Weights of a small sound classifier.
Model: 20.7M parameters, arch conformer, num experts 64, width 160.
Training: adamw at rate 0.0021, 6300 steps, batches of 64.
Data: 26041 training examples, 15.5 epochs.
Rows from block 3 of a small sound classifier, named by matrix and row number. Rows with one number within an expert belong to one neuron, the router's apart. Each number is 128 + 24 x the weight over its row's rms, rounded and kept within 0 to 255. All counts start at 0. Numbers have three digits each.
After each expert's rows are labels from the 100 clips, of 14976, where the router gives the expert most weight on average: "responds to" is what is common among them. Only what is clearly more common there than usual is listed. The data: acted Russian speech (Dusha).
# router: router (model.blocks.3.mlp.router.weight, 64x160), inputs 40-79
# up: expert up (model.blocks.3.mlp.up, 64x80x160), inputs 40-79
# down: expert down (model.blocks.3.mlp.down, 64x160x80, transposed), outputs 40-79

# expert 58
router.58:151114127117136111105122112121125124088110145092111132160129100113112195134157101122123108115094150110166153118146106179
up.0:173160151116165121121143106110110135111102150098112123164128094143114170128154087126104110110103148128166135128134119178
down.0:134121141144080120159120152136110138133130140204143150115124143148140131112134125213138117153133097162090117110100100122
up.1:099097110140075116156123139107169104133164119133113107079138154070161101119157140150137119109151120122118142081117166095
down.1:124133092122158139131146128138143120129125094053132149138139146138125126152131117108128099104138151100127143165154136117
up.2:148138147110128116107136102135119149115102146107137109159139101162116192126146122125086117141092131131161139123153120162
down.2:131106131119109117149121117136109103115153134232144116131128135104161127117093097134127114140183092155120163084106092094
up.3:076135115138083133157137126123105129191147130134122096106147120106135112114120152136173126118126112151128126131102143080
down.3:118121121128188153096134146133109107108151137068115113120144118136135088112135135078103128121123141118125108127115169139
up.4:165139140130153104130134128158121150112115166081126117186117091144109191117142115132113121137124114116158132131150098181
down.4:125121111140096141171103120162110138102137137201115145143143138140154170097068160192114138128129105137120138114107100128
up.5:122084105134102139133144151125141133144127093144130130083158143092166070114071144192134139148169132111127124097124132091
down.5:112106115112142166067141126141127145176108140017128135149120130136130119139131117090116131116116145086140125129126142123
up.6:127080123130095105151109153142091077128135089169117128091117163123144083141091146116125128122158154121099120142134142081
down.6:133150169137146132113128149153111106113116110065126140114134113120123106129137148065130102134112145132155109170114164143
up.7:110135116132157158129148165117123123159122100146157126088163125106092086185110161159120145124153127135129112105135140075
down.7:113132106130151137083125103108117126135119123030109115148135123131099118120133078069090134122123115119130098159145130148
up.8:148136153132117114113141109120100147096105160101122116163120087149122203138153100128076114132112146126154135140145093157
down.8:149148118130092144161111131152118120130102122226145130133152127102139138123124113147128101161152128147124125104124110118
up.9:123158170141136147147129172103137119154141095118135152071181153115138061134082144121136170148142135096100134152129151079
down.9:112132124154158131089142127125117127129146122063147145148117148122128080116149120081148132102145146166159150130114136137
up.10:118132132130139146142137169099132103164165095125130143078131153085130062154099154112131132144160127135090116131112123096
down.10:113128139124168152068141127086139138110144138021116100141147124154138115121132129097133165161111140137146118115149121153
up.11:101137084146128158153113167145115115127137110173160158076131142074123050170144156087106114120116144090095147132136117119
down.11:157126133130171139084133114114119115122145137054096101111131140104142134154133109078127127104113149092118118153125133160
up.12:153115130118147125155097130151124148129128126121123157110126134172104126098137120139161116136108123102175117107127121197
down.12:093111096145101144140140090123131105143149108086121120118073155136109090142132132141073114129064132084094187138120138132
up.13:125151132131109097090112094105146130120123128093129122139113105161110199145149093129086108153129166138112184142149136144
down.13:112115108154144123176132147137135161106135100222177146144132121118140147099174139102101098112164172091112134148143112113
up.14:140110120151112122148125160137111116130165101144137151085120098130189083143133121082136133143107121138123122088101166079
down.14:103147123118168157110130140107113126144110119070122156137097145141125127151156118094125150133154129091152133111147178137
up.15:125129128114156111139145137094134105122136119095103161160136115098071189119113135091100103126097140128144161129135079192
down.15:112149113144102148098107139125123157135132128149154139116123155093135123067130126148117133125136125154131165144131157126
up.16:075103124162125142133154145131142086131137104160147163077153132090141050122110129139127118126118126127113132128107125084
down.16:122101126142166148081118128122129109134106097092143150171146150155111132151157111107114158142076148148168155111120139165
responds to: emotion: positive

# expert 30
router.30:093123129082081127127108145132123137129076116086110108150133128101145163094129132137107114126078111115159163111146159171
up.0:126147118089101124152158103085111120132116125108096121115108112130120093112108137133111154155112153082135153160168159141
down.0:127145093179149156131128057101122136131169166119117119099106112067107141091157104141179129161134147133138160114105079116
up.1:150097151107091154119074128121170148126109131091146117109119130154136128137173116128101120130133142150143143101149108163
down.1:083151118124139137099081122122140138082149147148104154109120084064073135107129146114178120154154167135121128129128133124
up.2:095123170142114152124122106119088145118118155133118147092137138125102172135127107138098086116139121086177105172130100075
down.2:081141096112075065112139108117120176128110120138093155112128142112133153137138086119097145106107127133143123126088136146
up.3:176074142135165126110153152170129121158146136117142123100139101120141141157155098112102115125164131118090144084141103145
down.3:098159109139076131137151173161129169117138128128114113107144126135120100093123136107121120124181101122117123081136115170
up.4:128135125129151180140116152074135149133131118098150170140150106136139124201136143175111112123154149135098146163094112120
down.4:176135139175137138132117159148123144122136162167118130120149141098145110122162129105158136093140146106142115098095132135
up.5:135100101112116149140165097162143128130080112116132161138111096128107133103077147100134106159150148157140123159123159143
down.5:127127121129150088123138100173165137158135140151153120101111123141149121148094163108156159129149146048124148178150128114
up.6:129094124146134135094095133119167141112131139128125109154144111060110078116105116124129125104116139125087114079126134125
down.6:145110127102113114086096127124113113123125157177142122142129158150140153175151132135081143102095156118156168124127141111
up.7:144135098131163124083146143114157104145109097182142162093156149119162137144144105143140121116100098133145165143122164168
down.7:070153124160137127141150092135106127149111153134100144113147124098107114127147091141093143121134160117106139141100124122
up.8:164145102110156126097100127120147154124130175093137148166104140147108127142116171133152126166087103172167128149153126119
down.8:125122076125098119148129149120141190128122095150114104161146143174143129062126138110126145132144111109173132132125110130
up.9:139127113157144157145161135155176106152204165113120100089133121123125104119149153110131158095132145137107148132155115139
down.9:118136126138136130143147104148137110152137145148145126161121133141107161109168108104174141167159107139111169145170157099
up.10:095151116142087117151140105133114135145138121164148138143110110131125112088116103126127122128090143145134095199120117172
down.10:151097128092119120123107101130122095158135135122163139116146089136155090147131117079116093131113085146098141155139142139
up.11:144156111129104158118095138143109113098115122129142126131156142116113121086138121093137140107120164115109080123159150114
down.11:086120100164152117146084134101136106165141161125094096143114136101117166134153137105163138130130142128139138121081165175
up.12:131100111148161139169200104086093100133146135122127134150113145133116149135103106131131138081088156118110139147148147133
down.12:111135126146119101144195138135154188125137152122134123150133113106102146158166122155132151134181110138095105072102128105
up.13:137141116094108158134077153109113124121100122176096126123145144145069109113130108061114116135141141157108101097101123127
down.13:065131122122149125098122163146119145143127125095100129122118130192143117078108157139130103103119117143111134095096099145
up.14:102152123088113169130099117108150083136099155134131129118138180088158152133128119125119168096111137164127100175140133132
down.14:156140163089056137103134110126124093113101124100122130114140118107157137169095142158131104114088105153113112118167075144
up.15:120074141129143145103113143115158132101147129105115162090162119105159104084154131185132115144138141146107137121105170134
down.15:129154117172084071114152122156113161152172103143106182104151138094099120144133142114166115137137125115127138087165129112
up.16:106137140117129110111166143135107109132127138149159134152138087130141128131122174079084147155171098106137144153150151082
down.16:135141129167103148130111106103104142098094153119102169158112113156143119155185142098178110121132126098111136157133133094
responds to: emotion: sad

# expert 37
router.37:122105114118140164124095143139148126130090133082113126132111116114158153110148152128094098136122107114149160111115166158
up.17:195121126114166206126089213143102119110099113121096123119119114145163120091124129106094121115151151096141137110129157137
down.17:135129120138119105171096152150158151132137131156202142137129129105138131193126138091141130146169117156144110133117104143
up.18:160113134109138112143143078151110099115085106122158155101110160169117116123134137158141159128128138101122109148147081066
down.18:130139127113162147139123159166151119119146107124103126118110140123081104125124108119088090100140141122153153130160187118
up.19:061137111176076164150125102122159126074122136132146154109129147131139132142172125089126063137131129134118113138103157137
down.19:130138130142155115141153139147166117174150129117130119131109138128148132077108134132128137146150122125147121093092120102
up.20:161157124146083192141089147139132130113116128089112141129118137118168101120128106093124073151105132117108126121152209181
down.20:128114105118098087179155170118148143124145136158138097115139138093101129130097143107190118153148118163118130129135099112
up.21:127138148141132157143096124147146130096117120119153135122116124176125110164098116084143183217097103106149174096095138133
down.21:143105143151149103067127115072133165096165122171165160161130112113074133113107116118119118081119103102093131117121095160
up.22:097119145148164096120127095095171126124167134129117105107125137087131142120142149152156127158114136145124144173123151105
down.22:099117152115098126071134123153103143062142158075079083134135136137129117067127114168126142156102144130127102129114078152
up.23:129135133199087107132115104126138133114145149143127154118159117081157109149155119091182090149130093133098121135148141140
down.23:136126136118141113129133124134102103156102125077090143118113105132133109106165124139105138151131103124144127134113126107
up.24:144137107106181140122132139159094158139111140134114123173138110108127132119110167160097161100134143107151130093115118135
down.24:132129169085095140132117167166122092122095075131148145117146129119115080194156153118161134131132130152167099163152149146
up.25:103151136135122108115108091149121134124161110124084128180139125083099141109186150135185148100108140129104111160149152107
down.25:122138115132108138050136143130159147100083151100065113134071137115164134111160154175139158139126153164174127144100132141
up.26:196125127135138202141110208143090131104100120133099125111107112173152115102108138109080113109160145118161147089131157142
down.26:130143124115121122198146147140140133117117115156188170142130163136133153200123146072118118123152095126132119144139135109
up.27:133108115102182130118118133115112110140149099130116131169133108113137139104143099160143116079144113109112095110114093153
down.27:098098082132108137106082112092159121139110100136122113126132111134212117184129119156106143091104150136120139157111113122
up.28:185127121139139213137113197148135103076106130136123148103120100148128136120098146093118092145146150121126149106130159144
down.28:112129099144139141194162140126099126107116138153230144134126101128076128172116123101145111148132112106111101138128135104
up.29:124092163117101089110101095167119130102126120159132156083161108118118156124138163151111126151127094157129142135119088121
down.29:145149154140151124093131118157122136123153117082088099115114127107123138115110120160100126115120085126161144129142128122
up.30:179109112143143207140093211164153126101116123118111157107118094138160129118142118062127106130146130125161111125135141151
down.30:136138105150102115140127145146124109104103110158211131178150121148170133136099134119144127129130098118148112115114173141
up.31:126113143101165087125137145143165102112093169126122152122152108107133129153129170146126105094104166101149128098166116146
down.31:115122121119120145110116122122158133106076140077076138141146143096118102099095119143148060132115081161113133137090127103
up.32:069129143116116082110182090148147150126123146147130138137115140099136154119116112124158172160129098154139155166141117114
down.32:092145138129155150109127126141157122140106103106103122145158122106128107048142168175144134097073087137146160147121161148
up.33:113086115133139126146096082154165127132120157098108170118150145076123090127146102158104126123105137138147154135148163140
down.33:089137142081133108108158104110143123129119092118129139077097119118154114101130137135124144136127154158165149152136097110
responds to: emotion: positive

# expert 16
router.16:100106102096118150118097145124148117125093119079109116119133129081143145128171136132116095149077105143158158126124153177
up.0:157103125132166123119152148137166132155129110175121080158105150140116115162097143118084157113191143144119157127152123153
down.0:148112152143113118117141144109137119105128134120130171094120110120041119161115121105098126112134118062140182124100106107
up.1:101134117078152145133125103121101136120118165121104122084129115090110086158144127147113094086136100104138115129140142125
down.1:084139140160129137120139112138132147151130134209106145121134152130111143165124105122105135146110093176115099145099110084
up.2:096101176134136139139070137120095130097131135153143147098139135117105102095103148117080102142078092154156146127104104102
down.2:104136180160116094144113117101149109132117165095084130157084153144160158135146184108147125215083140154150127136118135108
up.3:105128091129088119143112122113115140129112125160145115144146148145118134115130131140154104153119116173187125149123098135
down.3:118128120109154169089106142114124101134126156097110119117161110191171134157144142125107109126122099150103141112140097134
up.4:108152125142154137150121150119155125099134123126144123084159107094156146186136120117124121135120128115099135120109147119
down.4:111101150134132094104100100190122139124122142161096121124177121107129121107105165137145166172116143093161150144152122128
up.5:118139142122182145148127176156110147067118109085138142115124141133124113156158093130152126130109137135140120097118129134
down.5:072097098141140106159122172154096142096131174166114131148112124115183142083097125134114129146120115149168122138140131114
up.6:064108127154182113155145150139155155114148123187151107149110169146136117155101153099125129159125096118120139128102111140
down.6:154122141137177130096127146068108153125111125108104118152164148126150143099139125105136146091122164134148101132148162089
up.7:127138105143112112138130144147151144160099132143146132111145174141126132141114132186137175146134122123094159111124125114
down.7:137168090157128122153086106122139169119109152086111117110155128118134125168158135131137123115144114095207094139131130196
up.8:131120150142162120093066104126119107105150108127124164096094144110108142128139150065102130105161157134108132087122118110
down.8:148103135103124198161135141157134129153165085148143143105127150155094123117117113183108117134156112133127109104161123126
up.9:108130108152087160119115152139133120118133140096130117108119166134092120159114113123094132143173113114106120140053178093
down.9:134102141123182153107088092129096125145168139123131141123118104154109104169148113138105131167117106144166118110142095061
up.10:140111119143125107100086141130160135103119117116132153139141105142141089171190096137119076117171155147146095130139154168
down.10:136117137126133118147092128127099109116121139150100157131139138093146156130142152134141082100129166124147147144131143123
up.11:110107123096138142109102098102156143102125146084136161137130104089124115148148087109122132135123118171171133113118130158
down.11:117090165127120092097112117118119103121118118111125135135115109108213116089104124143112156143072127106147143129123143133
up.12:152156112118165133103165140131161137155101179123127161144132134133130153150091132134147133148197144141076124105112175132
down.12:148118119101174101160128117141147103153127149153152149106139128132123151185107067121131108100131134123139122187138144137
up.13:115138140142128108103156073125117142162153080092160122151128183131057169101100134129139128165127146131116089133131156134
down.13:124114148164196160163098138127142112152157106128144093124126103149093171153159101095095115112145136143139091130153131167
up.14:158144123120131055134114149113131121138112110163135115128161148166158152077120104100113122113166101156153150084169116134
down.14:124149157138121103151127150141139143099138154137161086143143143141109125163154115070169119094143152120132128156141124128
up.15:111076125137157163156120110124118097150115153098146139091132098087114155138148145136134110151118147177166152090162149121
down.15:155143158144089138084126144127163129099108133075110168107109146099187106114127144143171120145104106152140142117125075133
up.16:115148147137152098162149163173149122147162143124132135098111134099122114125162114157138087129143182129107156131116147152
down.16:147110155129134110114148115140152139142145170154142136125119118116152128115117131137070147133155163126120062133167119105
responds to: emotion: angry

# expert 18
router.18:152131094133176152140076136100147102123172123150169124105133101123139083154117137114128139129139126160145124131083077087
up.17:151119105144178153143097149089137112134173119159165122094143100133115076147098132125138147128157133144138122125091081096
down.17:123115127131190140140094126128130172129132130100191122142119126105112118188148138101113138129130088133133109116135111146
up.18:153126101141173151137100142100141108134184122159168122096130102134126073157106127125135143123164137143141123131094081093
down.18:126112130132194137138081127122127162128123127102196135132119123127105111192149145095115111127129100136123094119132108147
up.19:136123121087149105090122120146128144124118130108100146199127122121089160143172122155145129109125170074133128093150151169
down.19:132135124116058125115175153125130088132130145163073104116127129137153135061124114138146117122140154122125140130130146128
up.20:125109125083126143136097128147096128167060130100073137188125149112132144120136169130103142126116141107116149129128132177
down.20:130143137119067120120175133131127096118129111166072138127129119145147131062106112169144134140134158125125148126125142117
up.21:102149123127067137148189159163101141167058142132079147107123127147142147112142113140095123153155101077124101107119128159
down.21:119146123135053121142172128136136106125119125172062130145118133144150147051107111173150124130135146130133152137116146110
up.22:138115123088109110108090097170122110145109107082105145176122150122122178132171140144120113103070131095154099131159152175
down.22:130140114127050128114165130128116103106128141145054132140135130134140131052106111168141125121122166137125144135113143113
up.23:152138088104169158167077154112142126160140126114141131119156105144127079151100134131118162112151119125115097129103080143
down.23:137142138110147103133100129069122123126147133145148139125124144105117154120116139140132122115108090129095102106139089127
up.24:142122136145105126123158139146134128148090140122128162134155094114101154132125108120124090123058114103127128138152169126
down.24:133135129129062127128164146129146106130134132134064126129124117136132149071108118166143142127141162128118169141134140102
up.25:156124101150181144132102136096135110131181128163164121091137107131131078148107127126139150119157139159134118129096088091
down.25:124119124139199119144085116140133156133137130093198130122116123111114116195150145087111136116120096131131096104133108154
up.26:113103145136123141114121123154164123124118118125134150131139097106115160125139115101104096117092108098149151130142166172
down.26:141139138124047119128180126129127108129134131141057116125122135139142115071107110173142139120150140117143147136121140108
up.27:126140168137109099084168089127131120115128126138121140154121118130092160150162122112143122111063164119136125118153179126
down.27:123141105125064138112175169180102110113096129119111120138115136136171122095121122138128137143148163115157142127117129122
up.28:158113102143179156147106144092137108134181119158168128095135106132119082152113133129135143126158135147136122127089083102
down.28:119113135133176123139078119118134176130121141103200133124118142113100126196161145099116136128119109136132093129150101144
up.29:147124146128104137088148122143144147130119126150122150133137115122103167145136116138165099099055141093138109139145147135
down.29:115146119126079127125176139143119103126144136121080125116120129149147136036106121140153134126140166101131139134145130126
up.30:112125146179137078111123076115150092088184143139174124125106135124140137160179143107171120125149180172117147126125145104
down.30:133128120140120117074103128208133134145131153108139124124125151122126109138149120098133122121123173096152137121131214113
up.31:157126110100181146146092153125125119142135127126118132129163116140120081143111129117094157096150094128129075133091087143
down.31:148114121127145106146129147082102110120145125110152121136134139130148145126098150137140110135101085130105104146119077129
up.32:121154124134046108135200130140104157157086126149063138130148136156098137121113121152123138142131135105116103136155159131
down.32:130135134136056115117159123104118104139117115163061113101121122153142144052115110189118131109129164134127147131115143110
up.33:102128152147146057097140087146163115105162130098171129139128139150115162151163145114177149136128160121111176130150159122
down.33:129134131123083133119169129187109109127116132145118105119138125152181097098127115063117117116145191126134131131126222114
responds to: emotion: positive; emotion: angry

# expert 62
router.62:123128107079098141137111120161127128143065122110099124137145137081128165118143127145107121142066088132153132124140166165
up.0:130097126091174146090156159137108114099106102135112109169111095145071115105131140083181113124150103105111160126137119140
down.0:123118101119111132130125097151178116174117096132133131093114130116143096112153116143151106096173110084151127108131121148
up.1:119127132139105094119116090205129150123151142129117121103112174141143135170125136111096100148125191093130150110125145105
down.1:094107162166127104147170116139091078117123142127127087104128146114113121099143096154115161102138118119117108141111105126
up.2:087163129098130086111121068143147143135098084095143100127131130111156089142137145099140172114103118117147115128131160141
down.2:134156144124147126156111172182117136132083138132130086161127090154085117090118100116130130134092160118132135183134158164
up.3:133121119154151128160068099165074129111076108102107154138156125162093125115169138134110162142164117127135106127142112145
down.3:097125162136132118121132158150137144150161128141145137119129155120124121118085146127079144125125067093124144129122115126
up.4:146104108139110126149152130149173123166115113111108130163140162172132098136107096111130122143158097116084072149101136139
down.4:167151137163134106151148141133159156168113126128124153145139148107141116147104119087125146157105146158147108095132106152
up.5:117098114113109117099148151108123123120131127137102128112098088112139126158132144104138154151085130108155116137147205118
down.5:121157109153126086080140149117117120074166134160151125142149151130131137090119145115131135122062139133087122135099122167
up.6:106117120142115157101122168097136164162148141174137121095148089136132115134184130100181118144103135093139152094108182178
down.6:139124148114142112088123164132097104150182134095126083173155139133088101152143133170130083136107157142116148139140193124
up.7:125137174147099141134165134155104118182123167095102101132094172067124120110086130159131145150113131149122115106132127116
down.7:097112122138175103087096154118141117136078101120133121138129102125144119126138128119132054160125112144097150092111093107
up.8:156094109132158132105118151142122106144116092138154123123118143167199129125089115157123124161131121164144144174121145140
down.8:139101128146152087129169150169132139116104142110158140164115138087120104131143107135152107158135143147123143162109096147
up.9:125132099158120141132132155145087167124130146094068148100119138155126103142137105103125116163142149066121114139121152143
down.9:126147127139123124144114126151106175115122128128179124110108126136128121143123116111131092104136179081123167134143155159
up.10:130111121116113133113141122116087116123122121157166153132120089123144131098130135106116164101118206107113125123112092161
down.10:148149110099129102095173099080133111117111133092087115125115134092122124127119130099098135122162080089122128115193100138
up.11:151121113164082090132124099155135127135139106134185098146115140109112161107146098078097110149138163177123124133121114117
down.11:069103135120154096155089137116093121085137112124127153107126115107168123115131144113152096117159145144105160116119141133
up.12:183131151124118124142132119134114152144101156117134122143143106156120096116166132107122141154141158118078148122138135114
down.12:141080150158139108166180134098166139130125123163083118123105109143172169115179141167140133122171089154094149094114135107
up.13:117102107160134167144096114143126137092118161159102072123146092134126116137145098097169087137140163103137105124071102149
down.13:148144101114110132126133141089126132090149118118102102136120119132144111143118104164153128075140115153153102144119119137
up.14:167118112112127113117071129164148136135106139134100137160132153123155156119107127137130079124130108094153109111163125118
down.14:118106159116078145124118080116102152143161112129156122160143136104146143108143137130123126102134113090128120166148079137
up.15:154141141120128140167149148141097159141165097159143082111115122133177066154114132161098106146107107132126096117151076109
down.15:122122141131191136114133152180146131133179130137078104121127123158110117113148135141133124157099127157108150122140125129
up.16:134129164103097135136131109134115126112172095119119101130134075149120155128122069115117101098139090115133139161091144112
down.16:138097123154125151127131125111113132142098155099144092128146165134164099159131135142134164142119149095114133194163121120
responds to: emotion: sad

# expert 50
router.50:102092157117098104146136096139172094143103126110117156146144144165113097104127136159115101166101125112113132106162100169
up.0:155135096151138151123112137137116128134111142141138099114141117061130151171128138095165171099132145160144160098091159125
down.0:134141133131097123091127132157152111130122120122119127154124157125116129163127121059140112133118150102104116121126141155
up.1:154159097116108161115143160152090167094099133119120104150121170072144167125151128111110132093095094139121148162092151080
down.1:147169116140108121091110133136152093133150106130103136128137128117083126147117124044138148116123127099107125132134119163
up.2:163141108104133134108125152099124121135135118093115114147115159078135140148150116113146129110158118119143123143146166138
down.2:136146114142089101120119167139175108136133136129099138133121130114083132143116120063140124125111129110099121138135123156
up.3:076101181147122094151113075118165107142138114115121175118132116162115103109114114162117104173165143108111118090162097153
down.3:089100132150165137156136133102099148121120121141143133128144119140158127114125148205108129116137127127154144118146150102
up.4:101114167108148122118105114067151107130132104134137138143098186113150139110165118169149105153120125140136125136178133122
down.4:107116105124150105118195166103146132145108137172092113103113125155123133098117146148092114148116143123153136124084141128
up.5:140156116133138112137078119127115141117130132111128092115089125063151145159158126118103143098138115152090160166110147075
down.5:122142136130108117109122115145156089131143124114106134142124129125099137153112120052169144129107125083101129119138120170
up.6:181127119126145177097099148123088121092136158141139145144132115046137132111158132096102140118136178147145148127118152105
down.6:130152116132087112089133136136161109123131121118124115137116135119113116141118129057156127128126132115108122134111131173
up.7:169119114118117186109147151163125137116102151134128092153104121152138160152158125111127140110106122156159116157095166132
down.7:135140123149103118102129126154152128120136129129103129138120137115101126139117118062164135129099136112092116107082134174
up.8:154136094106138188139109145101101133128129143102112105160117144053142139152139151119143146105137143149117125152073147113
down.8:152151124139120113107144124151164110153139117115115111138121120133109138155118109058163134131110140104114123132133107154
up.9:074101183133126098149122085117166100147134115116124176133130124162107094107115115167118094158154136104111118097153104162
down.9:105091132123166152159125119099104149130135129125147126112137122139153139103146124190097143141151127149152139128145144089
up.10:083094184130122098150114086121166104137134118128123173126136119164104097104110110165116103164153148102109109082157094150
down.10:111101136129156138167123118112083155121111130136141149126136131128157122103139131187099129132148137149163158132139145093
up.11:179151098132114135144125143120138156118156155122158107132126129064167160127136131086108161094116146146127126135109162115
down.11:136160123134096111106118121159164136142137136117109118163121128126100142141106121049159120133114139119102129127109124157
up.12:082092179138122096143119074122180107141135108124122172120131122176112103108118117153127100164152144103102121102157097166
down.12:112105138131167138158129134107083150122120116133155131126128118158143128115119119198093136124131118153180155136132141093
up.13:073094189131134100141115081096171097142134109133126177131137130153108094118124104157131098165156139119114120081160103143
down.13:092095129135157141158138125094090136134134136144122125125122128121156130102125135217098127146128136145165143118147137098
up.14:085103179136126095152120082124170101141126117128124174128135111170111095103105108150120101165158145096103120094141102163
down.14:117101126135146139148125114100099153131124143119141132125128111140154128109151115208108132121146137154156139127131152084
up.15:123123103145137194110103125107113124130124157130130118174142137052140141146175150110139147113120112144149157166128167080
down.15:140163133142107119111132135150158106128124123123126103137126147128082113139123133041153124130100118099100113138127143165
up.16:087100184136140105118113100091180091146139115128109174124142149161115104100121117169125098163147139123116132102178099148
down.16:106116161144114122144144125110113142122121122137143111114122102129166101093125118189139134137153090138159153128116115082
responds to: emotion: positive

# expert 47
router.47:134128127101116134108122133142146121115099134101116132131143136073120156129165114122124121116054107121151126115138171146
up.0:091118167144138084106130110153175095100083074143136112118128109133099123111121107131130100170126138099120157124130097127
down.0:080139158156116125101158119129117120144162140132126128087087126119140083137138122149131136118092102123149141130090139098
up.1:207099123146188148124129145166114115137161107112135108149117100090098104150142102112099107128140140102165152102118147113
down.1:146119095114143158093156158117132127146171105127101139124167117126094113109092120146129110096155135125111132177119147108
up.2:188130143119193150131130141127096092151151157131119147086130162109099078140135112117062119073137099091145104128124117098
down.2:117158150149185135076146127110139133121096124108140163132145086134071136136166103109128102115146179169110123123110101119
up.3:077114142134162094090123090128161140139142142074111159079152062114140161130147117161145147149098158103119138142159169154
down.3:134120148129078166128118110148163116148160136130104132136128131151078130126080176114158138111147126090110144104083113119
up.4:108111126112096138158175056121100155129122149139122119141106126122129167151105109162118169131133114143158148136145085140
down.4:096094123111118126129126074152116125113132116134118136143177136173168133113106139097124127073112154098092111141108169123
up.5:166115100173127134088138137120124154160149133134112152113128154101121078161144128144100131135152150149147102144175130075
down.5:149155129162110136112139077128125120129171112102116144162112105126087156177143076124135172079158149139155131142100160130
up.6:144141133142167139107136186149119128136127137094107146113122120072092086167095089138111118080131143108122106103117131114
down.6:087103135109172144104113108113086126081110138103137115099115091126110118110179117124173134106147140115167119127141145123
up.7:124144112119146117124149108167110097152148128199113107158120148117172114186143154095078142116135134140123129120195134104
down.7:103128124136145178097093130129142142107124165080120144154145160093120104162153139117098089157122107143146086144128107098
up.8:108134132133089103142107150127160143133135160124114134064107113129187170101134097124138132125134142142079110128088148087
down.8:158125115142106124117172140156159137150093142180139102123089082143163166155102112163139126136103136100130119116114127148
up.9:117115119128136109129120089160145137114144135110122131172055042117133140094095149114143131094137105121079121124129092134
down.9:128132110094107147150159118152143152141107107117128135116124120137133129112089178139102128124065132068126140098140112141
up.10:109147120106127157105147118175145138085131121109157103129178104146140097159101133144114140147141144144146183121135102141
down.10:117095138142120151115074161163182145124141096076153123157130127157128154102134125113142105107087123149154090147183181105
up.11:188165078147157151136118122150089124119141112079080123131085128135120125155122123116128102102125107092098073103121129126
down.11:111182139157150105084125133110105107152107131115125176159114110111070128152117120119121129123168129111144121168121119149
up.12:152110119130161107140104077191146135119116082108117126113137147138139143129140117153084127122159094141134136136128099122
down.12:163128128154138123139105143139138139132177140105079124099151195103157158143121099103130146139156099114101118116150150160
up.13:116100133111118132117109126120198142108143108116159114134133119126162171089089134083121155104152170121108153146107118115
down.13:111125170126102117121128125153118175138101110138146129097129151121151107075173174126146116143140131124113150130091143140
up.14:107108114126108088076097072085130110152110116093152118165133148118094156131147137131155079120162128098138097139144140145
down.14:094113164131103161185190102147117138123095106143149130114109138071107124122148135142110102147125146166119149144171154128
up.15:099158140125106115143152075121125156131149111088116160179134126134138176100104142146153153132134098142103107191100149099
down.15:123167111125141134167166144143117117096124133132115097107126101149173188142127115155129136127116112139098140159163117071
up.16:143135133131163129126130088130193105134144079124165118146108096150125092096138081163147121074120167121144141107136116135
down.16:133136156139105142106141138128171090094149155119143107093114139111102126106134145136090151135155116143095079126116084142
responds to: emotion: angry